Weights of a small class-conditioned image diffusion model: arch dit.
Rows from block 4 of a small class-conditioned image diffusion model, named by matrix and row number. Rows with one number belong to one neuron. Each number is 128 + 32 x the weight over its row's rms, rounded and kept within 0 to 255. All counts start at 0. Numbers have three digits each.
After each neuron's rows are labels from the 100 images, of 14976 (inputs lightly noised), where the neuron reaches its highest value: "strongest on" is what is common among them. Only what is clearly more common there than usual is listed. The data: retinal OCT scans (Kermany 2017). In brackets: how many of the 100.
# fc1: MLP up (model.blocks.4.mlp.fc1.weight, 384x192), inputs 48-95
# fc2: MLP down (model.blocks.4.mlp.fc2.weight, 192x384, transposed), outputs 48-95

fc1.206:133146142102135131117137133133092069129090152120177086133172103181167101115103090148128169152117092100128117150173115099098147123158193141204148
fc2.206:100134134128124091133138132149167124182086130164144139109093095101129073096125100171116141106105122128178119123128090095122133129096148162099110
strongest on: finding: diabetic macular edema (51)

fc1.212:111134161135097208121119140108082093131103118102154128179113167224132164134092119110094107108126121117174174112183120074145148132117137176091102
fc2.212:099114086136101134134148110120127139121166158196173165162122134139100154205147165111159169114111124131092102135153118166111144133098085096124159
strongest on: finding: choroidal neovascularization (68)

fc1.301:158113140075142150100109081070188155135126191105111120136148109127113121126141111140095105139154136093056150168093121120118162114100080106096108
fc2.301:130145189142144067132112168137141124186083186164139172164113148110131142120181084133180104148167120152199173078125102087077155134168121088151146
strongest on: finding: diabetic macular edema (43)

fc1.98:141129087109103108072142126164110118169157160150143150197133151115123128142101121136164141089113165134171145136100113154096158116171165123181081
fc2.98:139080105083156183125129113134097130125118107163172108057103126102144127111115128140064138096043145178075070118080116153083119169167125134123113
strongest on: finding: normal (81)

fc1.77:116119124076141117148117161072088130135104019154056154116120136139182124129093156150149169128149112131077202141153110119125171136140168113099160
fc2.77:147158126121144115154118120126146108181133137118155181106152161141079122133172110096096162139112137089109123117115107123127120125157160143090126
strongest on: finding: choroidal neovascularization (80)

fc1.214:120146131128141125107089156085121150113143145134125135078193150079123212138242147097104125151147058123113081135082124132141126126147178128098171
fc2.214:155108087088115133128115111189161115121119152070138090182097111067129181160179069114195143133141142152052162120123113107152133149156127087148172
strongest on: finding: choroidal neovascularization (73)

fc1.48:146122089118124060105158148147094133128093104151143128224168127123150187035115104139123165145132131128089146124097183068156158132144158110098131
fc2.48:183105100123070129133133102079141110129102125172106123029119159180125143143153133077068159117133092097223105105099126145114137080143125125120155
strongest on: finding: choroidal neovascularization (63)

fc1.126:149133136031073143081068107080120113107107102143139202137110081141117088115114123107118181077156143099155170163146131094125138105150148145114101
fc2.126:133085134089189108062202119182080131112085082126155116109182138120149150082130203174125136092197119129056157156131138114088117118130125098090035
strongest on: finding: normal (90)

fc1.102:158185100111106126193090199137146129110069084170103111095120058107144104180162122136155105142117173100118051132091120107157153138114172083103125
fc2.102:117175161108090072163190110158132103124186104203114165135148135077169146116115109127128156138185100148107118099129118074157109187144136148164089
strongest on: finding: choroidal neovascularization (85)

fc1.225:153111108066146107094153125105191140129076124123149106122142149137108215110183120065119153132103071079167125134115096165141169072178098135147153
fc2.225:091109101013078104069142097168162097117167114126112088127148173135135109087156093129167109141127144131087085088147089198115115141157071111123083
strongest on: finding: normal (80)

fc1.319:146169112100113142127133077099144132100125118170104161088156090137121096130084138096072141091122101136146173143136144172118128104114124105111173
fc2.319:139110145070162111181144124124136134085150120112201127157111099129143079144126150117123141078111130100104139086115132189104125121145106114143155
strongest on: finding: normal (88)

fc1.270:097115168089183148127152152105083147098160121135127133104128130119129056127083050062079158128180155094147159154102122132137103123199134162106094
fc2.270:130108094158113136194122124145117157078083140145183137114097152111142103164095117189110113125152122123146161064139170130177170122167111088161102
strongest on: finding: normal (80)

fc1.51:130159159167128229164182158112156098094145129154090142143071129136122117080121148184166109138215163149134159163124116150160177206115141141122118
fc2.51:148092148194123123139107124157107110143089163100126110090176156120103125142134130146151075135190118155102171151114131165088170139065139136080184
strongest on: finding: normal (96)

fc1.16:136102097171117123115107125103170128129095087061124136106094133090136164088164134098132107122125120093116130086132063178126110168148165103115095
fc2.16:132150076127140176106134102134128134077175122126111148132128130146135124073144124100112132165136157182159105124144049161156106110135123129135047
strongest on: finding: choroidal neovascularization (63); finding: diabetic macular edema (35)

fc1.170:130091162115137091083099158130125068139122132119159151098137131155159061172149090133124113160145143112167139145156133118104122125165118147123174
fc2.170:135144161105147185186147155154126136175045175072114122143072166124124129137150151096129099121125114192138105101151120105067106086113113144095179
strongest on: finding: diabetic macular edema (61)

fc1.103:103139101152108127128102150111078136150115078172185167101142168129139136128126103117115152144142115126101181133167121103146080138126179145097141
fc2.103:062041146175151105079139101136087062094138156099149107130097151139110147168136061123179079154118137129102045149191155177130158127158168134175122
strongest on: finding: diabetic macular edema (28)

fc1.8:148047209169133172149107132149156056116103152129110132100150135159112060153152179183104091147160098120159087119102148115060152113134089091133168
fc2.8:114121133194139096152155148097066237100097134169141197110146112142120148094098147066104154167100114129103155104106191138156124129158076101194142
strongest on: finding: diabetic macular edema (30)

fc1.273:141200119143178112168094138156105163134196130106166164152143130158117126143129160147171100143144117120113130146100191144117145146111109149157142
fc2.273:143114152089146168168177110094139073171081130101170114161150140138153158194077098101116124118133117101114173124124215136131116057124081116139153
strongest on: finding: normal (93)

fc1.87:160134090106089133076062063087102112125145090102108136183138101123135149142154234119122171121167132124179135061118107138120161140049100121083098
fc2.87:111154081103195144055175064145119127086122114112157129105171092152117114119119105093192113123151131154155150111119098119118143103044118171114120
strongest on: finding: normal (79)

fc1.120:107145138081075085134150111100144170115114106150109149066130094072133096134135101161147166130147100103133074159113130137061138102136128155151146
fc2.120:177096129145114147175103133176156172079173127150107118138152110118130138102103095109081143046120132137083078140097189169089120151175175142109134
strongest on: finding: normal (81)