config = dict(
    model='class-conditioned image diffusion model',
    train_examples=98430,
    cond_dropout=0.2,
    lr=0.0017,
    shampoo_beta=0.95,
    eps=1e-08,
)
Rows from block 5 of a small class-conditioned image diffusion model, named by matrix and row number. Rows with one number belong to one neuron. Each number is 128 + 24 x the weight over its row's rms, rounded and kept within 0 to 255. All counts start at 0. Numbers have three digits each.
After each neuron's rows are labels from the 100 images, of 14976 (inputs lightly noised), where the neuron reaches its highest value: "responds to" is what is common among them; "peak at" is the part of the image that holds the peak. Only what is clearly more common there than usual is listed. The data: retinal OCT scans (Kermany 2017). In brackets: how many of the 100, against the usual share in percent.
# fc1: MLP up (model.blocks.5.mlp.fc1.weight, 384x192), inputs 64-127
# fc2: MLP down (model.blocks.5.mlp.fc2.weight, 192x384, transposed), outputs 64-127

fc1.26:159102155108106138156128133125085114122108158069122082149111114119123102134115111103130110143174124110171123133149116127119113110130161127130128106125140120142119142128138134164131147132163102
fc2.26:164176142125131147194145131128135102122115139162132113159168127153163183114132137072111110146153176110154152114137107130146161121133127124145124122121142154176135122129145101130162112153112121
responds to: finding: diabetic macular edema (33 vs 11.7)
peak at: top right (51 vs 14.1)

fc1.366:172124104128125092147127183128148083138140166151148142122117106099171154124096141134096108085109083111148134110170119140114180105142170124112120095142115116158131168089095109121125132113146125
fc2.366:143133117137131169099135104108152170109114144164139155130121100128144114102113148100113152145122142141136121154071100128129161167104120086131169108134112102146149134094167133116157108130152137
responds to: finding: diabetic macular edema (45 vs 11.7)
peak at: top left (39 vs 14.1)

fc1.110:118131099088121119139122103138111088136152147158103109121132116129146099095083142109150099101119085128147135172136124130153115123109153181108114104094145133122117130161121123124116096101117142
fc2.110:148098114170146071152111153093135159098202144138177152117176107128128129120089137145114093144175128107105109132092099116105100108122104083145161148157140161090114108153149150101133138144074170
responds to: finding: choroidal neovascularization (62 vs 29.4)
peak at: centre (28 vs 6.2)

fc1.147:117110121083134131124141089140106094131130146111070109143117168137138103158144121104118154120142116105144137089175131122131121166121126152126123117144116167125111108144095158095117186136185137
fc2.147:112105138191133156138159121142133109149146134144166133146092146134122131142150110117083182110088101139119109104108120121140123097102123116116143130118129165082181128121128122121113150119217130
responds to: finding: diabetic macular edema (29 vs 11.7)
peak at: top centre (26 vs 9.4)

fc1.171:141095134141180107139121116136116159160090139121149118116162137159127137116139178127144172158087121099148158087137149105125106144154171091104169113147088109144095113095126154129150118149163143
fc2.171:134127129123132110159096162186100151120130127122136151130074119175129165134117119132111109139100127168093124119151118131113142125141147142115098100133105141075125106145129167137098148126127080
responds to: finding: diabetic macular edema (52 vs 11.7)
peak at: top centre (35 vs 9.4); centre (28 vs 6.2)

fc1.228:115123101115139122138153115149092146126144154135148110167128128102143093133109125152099143135109161186129134141161136175126105166181129152122133154122160079159129164124159164116094139137139174
fc2.228:150147086119132148148164075082144131095171179097150132190118102099113166141087146139133124121122132112146144123120114144149087114168169146144112166139121092154125097129083129134166107110090171
responds to: finding: diabetic macular edema (46 vs 11.7)
peak at: top right (32 vs 14.1)

fc1.82:133117085095192119135109157116108155136149134155121096111172162120085098127158138123080141136115139130139140128131095104129146111155207156136132114134121117131098135081153134175124127101109112
fc2.82:078146127139116110143122143157106152094183137082090094116175117124098118130138154091116136119111109135168111129144109105099182126125084122125144134119136113123137100129119197135124101146119112
responds to: finding: diabetic macular edema (49 vs 11.7)
peak at: top centre (39 vs 9.4)

fc1.160:119087134150124150135146153172124157136163170148115144144113140126141108111124163155122126169162106102130130148121139149097087111176113128084109102142140130149129125153144125148172150133158135
fc2.160:151088135115107134115144133100093147109132082128111129111142101113129150104148066122113167160144125148154113141152138135103141083112115107166136148153101090108114128119121105097141119121148147
responds to: finding: diabetic macular edema (49 vs 11.7)
peak at: bottom left (41 vs 14.1)

fc1.159:153154151132104154134182154084120155124133149151170128166112137099105111139112137121103129154127069139174132180131146117151095135086137095142144143157128123126106151129133107143144124143131107
fc2.159:131091111159132139142153145180145135114138116099096133120133113096106088133106097123128151109080103103074131137111166152132174146117145084158122159090146104141123120105091114185117119102130087
responds to: finding: diabetic macular edema (34 vs 11.7)
peak at: top left (40 vs 14.1)

fc1.28:124154139082128082133112152102172115153125106143062112124161150111141153148154110163134176142109105098101137112124108159127131115141107133133142096072129146095123132108118128162158158108135104
fc2.28:129112132051122127118126124099135126133064117138063151170146086125140120104139141158115068121118155158069131140126111116111134130115140133099159113099110077154079118135117106110115130137068118
responds to: finding: choroidal neovascularization (71 vs 29.4)
peak at: middle right (34 vs 9.4); middle left (30 vs 9.4)

fc1.307:164116135072147123153169100085115144123101152161095126137127140142136102137118121116147126117089140115123149140140125121131118063104129124103130159128101113175139138116165145130153118117132161
fc2.307:120115118130136147132179159095135152121170141130130127125087166121132111142135144128152096169133175128165136123125130102155138151144152096086143174095134113128160128106131150128138172150120082
responds to: finding: choroidal neovascularization (70 vs 29.4)
peak at: centre (30 vs 6.2)

fc1.215:176137116157099177138112124143131169105147113105116106091141109133094145135122122088143129113092146083115150136115113108123050117144133126114118097144158148115109079102122138128151136127104121
fc2.215:156066165123146121121110073103154128114109129139115076084151105102107132113116124090135126075121125166148112113116147101170100142171166162127154116129128116128139175124092105136106108127125124
responds to: finding: diabetic macular edema (34 vs 11.7)
peak at: top right (45 vs 14.1)

fc1.222:095076139133163140140090097126166169145130137128135088129146155115164146117124087105118105115096074109142066124101141103155141118140140081097104182143143131134117116138121111109115135159139135
fc2.222:103158130126153093143158165121128115135117168132141127158141090170161128122127144135107129157124111141098141113104135135148143117165108146131128079145144142137141106122091115083094132115149182
responds to: finding: choroidal neovascularization (67 vs 29.4)
peak at: centre (33 vs 6.2)

fc1.170:166110116113123123117122158117153158107102120109128143131137139096163091105130098155106138135107131124076114115101116151139039109129156149134081176129107109152121122143112152134108122137165149
fc2.170:126127148143126111125103133099148131157126114104140085145165133131108083126112124168164104114104114162134114151162103160138093115107154134095122141141091126144088124157130111148123101138128170
responds to: finding: diabetic macular edema (53 vs 11.7)
peak at: bottom left (76 vs 14.1)

fc1.347:145100120122128106121136131129103117165135121119146105161117113145113118125116118122101132182095150092141114094121104138166138141160102155116120169134098099145081113090100138117119132147087153
fc2.347:133164092106145145120140122133121115161117114129123111144116165147121166130132116081117115187141124129140144147131106109110105145125106122142124174110096115176124146100133141150093144089118119
responds to: finding: diabetic macular edema (45 vs 11.7)
peak at: top centre (45 vs 9.4)

fc1.244:171110151111112156124102150161127118165141123129139074142169127131108134091159163103126142162138105123121112132137088147176123134141127185123111114160096132097125114139117116124132118141137100
fc2.244:089084154134137124128078123136136115148108158152126169163150136135102129141134159120141137182189112161134148119110126148146165150149076105130130154127104121140122113130102085160115124151120177
responds to: finding: diabetic macular edema (43 vs 11.7)
peak at: top right (39 vs 14.1)

fc1.383:120109120126154114125183131143113147123162143133201136136176152138103146116116147157118119109134158136125150217130142103148144187101155127120151080084135119137141108120101143130072096125136097
fc2.383:127098134129132151116090154147062137144128152137159091127156051086112111154154112156126122078149126125131108083093128096092111127110137132140153110097153137118136146076120137158167123128096140
responds to: finding: choroidal neovascularization (73 vs 29.4)
peak at: centre (26 vs 6.2)

fc1.9:137165130135120101142143131109142109094095109115122119135089119114110083121108127101117144112119088100143127145116145148146135082137124116106105140127137138136174145124129154135137133135133139
fc2.9:121118100114120100122146150089101155146105155104110124175137143079136136132117114075133144136177134125122096165136132117121162130109126128124134156117155107155127148166119092145142137131165170
responds to: finding: diabetic macular edema (39 vs 11.7)
peak at: top right (34 vs 14.1)

fc1.0:149119118150123142161126137095133120148116163109098127124113158113090115127108131125162130129144109137163134138096154168117082099132180109152127134148166134130141054137129168140117112118099110
fc2.0:081139128117144163073131137133146112160141074093133115134133105121132166139141115119116122123148115178101124140109154128157105150110215113161115136136106134136153150139135123120115091128124099
responds to: finding: normal (79 vs 51.6)
peak at: top right (69 vs 14.1)

fc1.238:148147153140089122112099092154151119118095136103140134158151138114088170151138160100138119167133120123082123142088164142111097156197107120135133107129144077158132149143117069120132109103126146
fc2.238:138108117148097105156137099125155128134151094102164104137147108132119125165118137125167126150102130137118133155131173146146129148202132141136117144126109105159141061152137192154161114148147195
responds to: finding: normal (92 vs 51.6)
peak at: middle left (50 vs 9.4)

fc1.256:130145094097135131131178169143127140139110106159132128150154134105123154123130116118128131145113119162112116117104142123135121171138119131127130094082096118161134116170126147152096163121178115
fc2.256:124092082127123139115138154145136124141178083122127143122162194142143104133093096092102185121116128129109111124161111109118144123139106127130099110156128122182125149154124126123149135153119137
responds to: finding: choroidal neovascularization (64 vs 29.4)
peak at: middle left (28 vs 9.4)

fc1.370:119143137112125170146118105155147128111134134126113126110154124087125143098114080105163103085136165087084090130142167120144134138138151140116158114161114119104163097079107119125107163152170161
fc2.370:097143130142080094122126124117129110081134142141151112121117122097147154104092089180111106145172166183188156113124153119145126138154122128125122140124093079130128118089143135115132152157139122
responds to: finding: diabetic macular edema (40 vs 11.7)
peak at: top right (34 vs 14.1)

fc1.19:126121112091130094130139124105104120124118131137163130131135160137127129062175129126128141125180124123173172132119108134140123111130122115125134139091122129107110110093141143135084216124102109
fc2.19:159106128057130126130144139157116107124130116135191111144140093149118127141062113123114125113119057133216154120151097131099131114142138152134122109121108100122104151148143121147162175170118113
responds to: finding: choroidal neovascularization (71 vs 29.4)
peak at: middle left (28 vs 9.4)

fc1.127:131152130150115084138121141147136171128132133171125132138142142113127154114153108157102132109135155108146172155103096151128135076147102098107155132054128121117123113078149130174117102135077129
fc2.127:125137116127090107110090138168167148120066111179145139154136174071154116103165129146109130138162093124162141116120099144064162160167115104144128123094133156117158123153150111118151135082166129
responds to: finding: choroidal neovascularization (71 vs 29.4)
peak at: middle left (27 vs 9.4)

fc1.92:179135108140139148114096127082164115137135114112176094089129105175142142085164111158133133112089160134148153114154129121120130082127133125140092143124125106138140122124129112119128086100127126
fc2.92:127133116138151146142127132133165112137081114114116151102095095153177114129139130160164144078056135113172163105130120120115082149147147125111103120124119122119179137145127121123110114150120125
responds to: finding: normal (90 vs 51.6)
peak at: middle left (33 vs 9.4); centre (27 vs 6.2)

fc1.279:109143121116099137127081107104166127152127146141150104172171121160116140146130138149118150133116117121143144135139098126101166073141118110146127106127092103159118132134110176149124107108107108
fc2.279:108141074132102097114096107120138162161157131092139134106136143120129155126131127153114121110123151143108122045105108098154135154152132135133112166164118109156133108112168120151121134121129089
responds to: finding: choroidal neovascularization (61 vs 29.4)
peak at: top left (48 vs 14.1)

fc1.184:089103124128094148123106114155098125134127140182117084115111136144178097137153101175149152126140177136110114156105094094153080117140174108127085192133117172163127123152103133140156141114112097
fc2.184:186140134143090133086109121122093138109117122196130140144164151133179179115105141144153144110120135112136118135131093093101084117140151113132088178129150124187119161136108117113150147083105120
responds to: finding: choroidal neovascularization (66 vs 29.4)
peak at: centre (47 vs 6.2)

fc1.193:156076198094097148159128120121110177120161137139126154141103106127126111134106157172125121166159118104114133155063132132141117137145093101129157105127129106115127156135160169136174132127109113
fc2.193:148175163137102155120141155092118160122134133175125145095126101099108145151160146153154150173086116118131108096173162126124099093153109131173163124137149123132093130146083091123124088101146107
responds to: finding: diabetic macular edema (54 vs 11.7)
peak at: bottom left (62 vs 14.1)

fc1.372:130140125124139098128071124113110110129162135162087127102132150114114127140177143139117128122165116108161129150138128142144129100130166156116170139160127107166108107130115154140144121146186115
fc2.372:147101133121106134126152107067106153140050131150122122162148153105130103121125133118154180135200115130101154095105087117051146116133146135126141177135127155150136137080143110097137126083073133
responds to: finding: choroidal neovascularization (84 vs 29.4)
peak at: middle right (26 vs 9.4)

fc1.176:110103080176116081133098128091123139159157130128089119139132166162123175053111103145110106131164122172104119104119148127134147102130104156145113134120127098097110118132118132160124098094072113
fc2.176:126117120171096132136137141084142173126166134144125109173142065116111109156141117149142151167143108087066146127131124102213136120130137119144131108155140155115156128144125113117167131182130119
responds to: finding: choroidal neovascularization (59 vs 29.4)
peak at: centre (25 vs 6.2)

fc1.80:107114120116155121131112078074125090116158112126121119087125175121128127089166129145143130109114154129125150133113117127130140126132124124135147122077119119128105121153094127103082075156130133
fc2.80:153132125173145127138114108110156066112098093121130112061135106176112141131132140156178105111088115104198160135123140094152140178130133101140141130084112138162115144143129129124167104130126118
responds to: finding: choroidal neovascularization (61 vs 29.4)
peak at: centre (25 vs 6.2)

fc1.134:110113105136089107110133142146112130146155138113134109143151117167138101124088098103171104126083117151125122113144092085110097140132139132135096108108085109115082115129126178097112138112127167
fc2.134:134142143106186114101127122108107127119155164080119155184110119134130148126149106155129127134100177121117101148141158166106143143150107095113102141135105139125088087139158099174154170134121134
responds to: finding: diabetic macular edema (46 vs 11.7)
peak at: bottom right (33 vs 14.1)

fc1.235:174115112154113141125135128112077103125132116168126162183154132133103079152134122181113155126125144155144161106124159108093091093129104150165106117111143169130119129100143111142134095145067107
fc2.235:113140097142109135121137134133098111126112136158133062226165122137107150126121118129140142079137156102114157131116138102142090119166075123103085094111144113137153119085119172093137099106115090
responds to: finding: normal (79 vs 51.6)
peak at: centre (56 vs 6.2); top centre (42 vs 9.4)

fc1.198:159129114119148143076121125115115112115109116146102123134096129112090096120127122117150109138117130104117139120117140132101143137124145122087123104118135101123110141131113127132071105124125139
fc2.198:125110159138125097126116107144094126125145131133129123141163126126115108192139140089202098174141116130149148133124172100124108082133125094129137171123124091136135129092149127107181123106141140
responds to: finding: diabetic macular edema (56 vs 11.7)
peak at: top right (47 vs 14.1); bottom right (44 vs 14.1)

fc1.287:172172138152129121131132118098157152173120095122165132128150094121159145119156092175096096145124088154126137098163095147126141096139095142132145121122125104083114135051137145149150072137096102
fc2.287:089064138128121143150133095132117135150158100107147141175145168111168101127102082193130117115121057097161134145056116131104113114145112159108151126135113105155139123102130123149138132070111156
responds to: finding: choroidal neovascularization (72 vs 29.4)
peak at: middle right (35 vs 9.4); middle left (35 vs 9.4)

fc1.294:132107179121173086138140128105113105120058129120101130131160124130128130131118079185119184184108143142138144107149122161110110169126121151109123141105108113178053139112078151148097131142061124
fc2.294:145126142121167091120142132111091105172111147073138097124136173138098123129125110197131140186116135127138114126096117125131099160158109151134120155155138142152116103176129073144115129081114123
responds to: finding: normal (80 vs 51.6)
peak at: middle left (33 vs 9.4); middle right (30 vs 9.4)

fc1.35:154141144162103145140182117096147115118150163141135132148122195168133123079179112122099144170119102092102165109106145138114098186123130119126126121100150105117162120106133111137145111136090136
fc2.35:140131132098150128157158113160151064121148116097147140131162183137109115098174117133082157108086114151178108123107115126155147078112123149137140098173152131116130129105104107102132109131106086
responds to: finding: diabetic macular edema (36 vs 11.7)
peak at: top left (33 vs 14.1)

fc1.154:134140113162133113142129111142100139145122143095135166140089134163160115135171081105122159136139144120114135144078106120148152123105128135112123128101133160126123118138098116142112104103123153
fc2.154:129132109113118132132126129106094122148173135104148127134099105122141140113175091090119099131131103140165082139161130097090166112115122129141115138121132129164080130092132144133148119170123155
responds to: finding: normal (78 vs 51.6)
peak at: middle left (51 vs 9.4); centre (30 vs 6.2)

fc1.225:093120110095098137135164069141171118152133164124132167091198158095105101175158162137184139120127098105131143116155150138126142106146101119081149147154129127171091120129140192121117142143167098
fc2.225:105083134145142186078160120119156160156110191140121171163146124144144106106170152125139099117101140104155108162145124112089107091119116135132128131104114105146142111097136113135144126146109104
responds to: finding: choroidal neovascularization (70 vs 29.4)
peak at: top centre (33 vs 9.4)

fc1.86:170138156138122115139098091139181150143134124124103124112133123138136148104129152132168155141110131085167158171140086131115139089106106107127122107110136103149140117066137149181131133122106121
fc2.86:165097141105128142144127127120151152145118122133109098128123172152119103121161125149145138129134097165077167086093167119096125154132143121132136095034136171106105140091161129139135122185126143
responds to: finding: choroidal neovascularization (68 vs 29.4)
peak at: middle right (25 vs 9.4)

fc1.293:145100129114127080145099124111152125125146121146103116155112190160130085096160103131173104169119125127122133126108116118149118133128095144124115117119158114168091134151187105112096138089133145
fc2.293:094155161107140093147106116128136107135183143109125144108148182126096120169128161113144117117175133125107131135171165101140138126125168092126144131147175141143103135164103095140088134142162151
responds to: finding: choroidal neovascularization (80 vs 29.4)
peak at: centre (32 vs 6.2)

fc1.98:122126127133129134149134100117161110095119168125125130082129182117123105093139173177093129148122145113138152122142122150148122102133149136104125198138104085154103119093149107162132129148091140
fc2.98:125100113159138140102119111157136135167120154136129119096122131123154117100168128178090141151154124109140144153114134098110143127118117110121117191132123121120116147047163152126156126103105126
responds to: finding: diabetic macular edema (36 vs 11.7)
peak at: top centre (27 vs 9.4)

fc1.305:125090126135133129131187154148121097142132128151101126132116124139115145075046164155135156111178103118150078079138177142108114051132135141122143097125123169117122131133186131149143138120114129
fc2.305:109182095154165090116115131148160104118183122134138116150131095110119119147157100122123101098093148132121101111139140131147139116124117113114132090135129123092099129140119136114090124157194119
responds to: finding: choroidal neovascularization (80 vs 29.4)
peak at: centre (33 vs 6.2)

fc1.323:113127116129185118153158153198136127135151156153143115151112130128129085163146121153080115103090086178149104081154173154152159121187118155126131128116110162075103130141087122095099124144102138
fc2.323:097093099130152143117160181112129150128114129089099133148123142114147122090152126166112092167142109119098168134146177138095143130151098114136134115085122173110098133130155117169102147122122145
responds to: finding: diabetic macular edema (39 vs 11.7)
peak at: top right (47 vs 14.1)

fc1.42:154105123144129104112143142149155144092117112136115105105107119181148144156158100176150147191120134134112128132125056133158172102066155162108116104120107111151142104118114170174091140170154143
fc2.42:110150157127154152126119118134166126114113139134123160086089124132111153120129100154128122192147112104118113087129072115118159142049140119171114106136119143161140166119137104110141134103117092
responds to: finding: normal (95 vs 51.6)
peak at: centre (77 vs 6.2)

fc1.61:147111127127127119161136104108083144120154136139134122097158126105146120150107129148168081127152070152136113110131138160175163151147110110078133095141109110160090123095129143136148131114125087
fc2.61:144116148189138119166139143123153116163094091089127149058108105118112144141114103129106118098135142141117142110119102175141125117152159130125136134119117130160108126167133091129158117138108073
responds to: finding: diabetic macular edema (45 vs 11.7)
peak at: top centre (36 vs 9.4); centre (25 vs 6.2)

fc1.316:125149112110120195144121111098123128126154142125137117129165111151124127079090096115153134107105136121091134110128140122147113080129142110099146119078117198168136109117177124113117117128147160
fc2.316:125123138068088110127137084166121118145117107158095120139109117148154148139109143156151141138142126115159110132146082149100135136115109122099134089181113157164124109069098116159117136107130163
responds to: finding: choroidal neovascularization (68 vs 29.4)
peak at: centre (33 vs 6.2)

fc1.329:126114103160104150147133140185138109163123146114084138130097088166124126117158082118110152143183118121074161102128126131129115163120123111130145162154167124145125110158152107146117123145092154
fc2.329:090133096083119131138135152113139128133113139116157107092146099167109115127147137134112148141150113116170095144122161156130154097139113121128126149102145174180112139154110130117173162137100166
responds to: finding: diabetic macular edema (43 vs 11.7)
peak at: bottom left (36 vs 14.1)

fc1.88:129081147116144148130115156137126100154162154122153126138142114114139140082149154136110109132167133115108119094104133145146145200143143111112146128185131165140142133140138164131134119145106127
fc2.88:108165141128131107123107139139129129152150137142170119156110110081134127162101120126107091145115164110096119142158115141171133152146125125132147150121127133131137107156101110124140146114157132
responds to: finding: choroidal neovascularization (67 vs 29.4)
peak at: middle left (28 vs 9.4)

fc1.50:195122156105108105161166136131108163128126163152145163147126121136121137173110120119104093135100175147097130130121126158159150118104131140107178157122107121122126095131101135150149108156140164
fc2.50:109143174159144139081134134147138077102120186129118148140116101160133108091132146090170095143116126134143108146159159149119141112119167147164143113131109122140142141132122121115112149094115164
responds to: finding: diabetic macular edema (47 vs 11.7)
peak at: top left (33 vs 14.1)

fc1.182:152156135101166170139130137061159140160114129127101138124142164102117159168166125149101147114115109087142147087111095138132144128125103142112148110117133130092133124122127136192105108118180106
fc2.182:110133129097119125136148129073136134115155116146095084157151110126116126086085101149107086132148111180139156154135143181125146150138109165142125121145139075149109130115096141114129128141081144
responds to: finding: choroidal neovascularization (74 vs 29.4)
peak at: middle left (25 vs 9.4)

fc1.64:117086101146145134113154090148106137121104116117085087092139127146117095132147114161155124130109121132148130164124169124154106142156124133130120180128164153082096148171173109088136102059127140
fc2.64:162133111121134133191133073115090127136110107106114150107127158149110151131124109196122112127153155126108120108130124140102132124174103119112136133120175130090143085154139171151137113177136168
responds to: finding: diabetic macular edema (52 vs 11.7)
peak at: top right (39 vs 14.1); middle right (27 vs 9.4)

fc1.187:162108095110099121094120130150137147134143146091126140124143121121133099135147135150079128132114144098122106135114133106171100116133137114116119103100130170140142145123128127196097130098154083
fc2.187:102095090142135138143138111120128178150143178097115094112134123127152162168137122144159124126100128124128138123114138068111196121145101144164122122125076121136115080121135091134108157147130100
responds to: finding: diabetic macular edema (46 vs 11.7)
peak at: bottom left (41 vs 14.1)

fc1.313:142093105117100138131119098114107111121091133125118128102125207137158097098107153095140099111098098120112112155136130132117132158140131192131136156126118081153136108107182140119108096120135120
fc2.313:171115121098084147107090153154145121142148111132147135103135142132121094147097127081112121119154120082114133104116080089112118118070143124175165149142111105108127157125121124091171132120113122
responds to: finding: diabetic macular edema (40 vs 11.7)
peak at: top right (36 vs 14.1)

fc1.342:111104125124134129153106146055157189134145134100125093130131115135109130150134132136121111109099118142159183139133145138144141071099122098122105134108122119103100121183116146114112164092091115
fc2.342:115181131098185099120139114127112142127154150112102110084130127138152146119135129123117087124168142130144080127158081169117125162138134143129149151099109118151095114160107119132127140148115085
responds to: finding: choroidal neovascularization (70 vs 29.4)
peak at: centre (36 vs 6.2)

fc1.151:166112104089134154142144109046121143108151161124145115110145157124123135151140104102112116099146067119122118084144117106133132111134114109085134145088136147158156130162110117131134101104100161
fc2.151:116123109102137147109125134159117125091158111142115136083066139106138121103156108125143101121175108149128163120129069177087133126117133153157129133139120156105131126140169101093127126129062105
responds to: finding: choroidal neovascularization (66 vs 29.4)
peak at: centre (33 vs 6.2)

fc1.3:163097138104110166170131132110148094146103175088128144104110140146139104108119141123157134138095131189099137134081132131128144140131113117152126176109120117118133141088174144119157126171079139
fc2.3:096135128140113082126138112112187055131102117107115099102110140131089141110130118104149153107091126069159075107139133111108123110186137113120161157127122138121129104174083124123130124119135161
responds to: finding: diabetic macular edema (62 vs 11.7)
peak at: top left (47 vs 14.1); bottom left (45 vs 14.1)

fc1.255:146101120090145144115123091113090113114144133154111119167106134121100100128098117111166116064152128126105133146139097097110151111098144140100147139155116142134136128149159146123115117080134134
fc2.255:146115096130145097117086156085131124088135113119120132097117150122128152111111152157146156081123110105101097090126166160116186163101132122138133098142142113133125107118092135145075131140117173
responds to: finding: diabetic macular edema (53 vs 11.7)
peak at: top right (41 vs 14.1); bottom right (38 vs 14.1)

fc1.60:107128074193156145143095109089134136146114145130078119144154153124107150113043095161126123122141128167068108117118161125127117160142109113105137122151136095141154101154097143172091063109093124
fc2.60:134130119193109110129155135083177118169134139167116116149084135095119130112211121129130151106144182083092131107146110106131128119151113147130135115174128132085163141109095108119168136153132124
responds to: finding: choroidal neovascularization (74 vs 29.4)
peak at: centre (25 vs 6.2)

fc1.352:142151124173098172133142147096167093117149164112096132078135160150119143154155172102176134137157135155146135139132088115195152118133115136123093114124120118118148123106144131139118150140111150
fc2.352:133086122065118183112118135137123113117142148141151128108117125157100126089146135121183174124174116084111141161125182119109147129159121139133106126108087110151152144161159138116128122137135143
responds to: finding: diabetic macular edema (29 vs 11.7)
peak at: top right (34 vs 14.1)

fc1.74:099087145138102114149125136123135157095108173143108132147122132101145127122169126076108091107136098118085136136158107145153168131154156132096145085137119105129099201106136148150129125140109103
fc2.74:166150146140138106097142104125127108090149125117157123135160135112097144126142132095170149121117149091145142132140154098094164144141127124120196105121156138092147180108129183126121131124107128
responds to: finding: diabetic macular edema (36 vs 11.7)
peak at: top right (37 vs 14.1)

fc1.274:140115133057094138171071167133146145104118133104131104129161144117118152149125117112108142140133120153163139121161173114153117131134118146076118129152144141101183080098178103126133147066151127
fc2.274:126157173105121128130159114101126113106124110140156136176138116137153147126141101076092064101107176118148141114140117076111150148139133077164107124114145165148103144121137158113126114173065114
responds to: finding: choroidal neovascularization (69 vs 29.4)
peak at: centre (30 vs 6.2)

fc1.271:099098118113149133161089090116158095132132126154135123125172161073129105076157109129123127132136161148096057125142144092155146126146082122096107181145150130132099092140113094128124126120153130
fc2.271:113162127152120114144147113131097129132150113168115126132121081131141129127164105190127100145154149170156180143171121126131103106124157135098093139149140106146148138096124061140150124133137113
responds to: finding: choroidal neovascularization (67 vs 29.4)
peak at: centre (29 vs 6.2)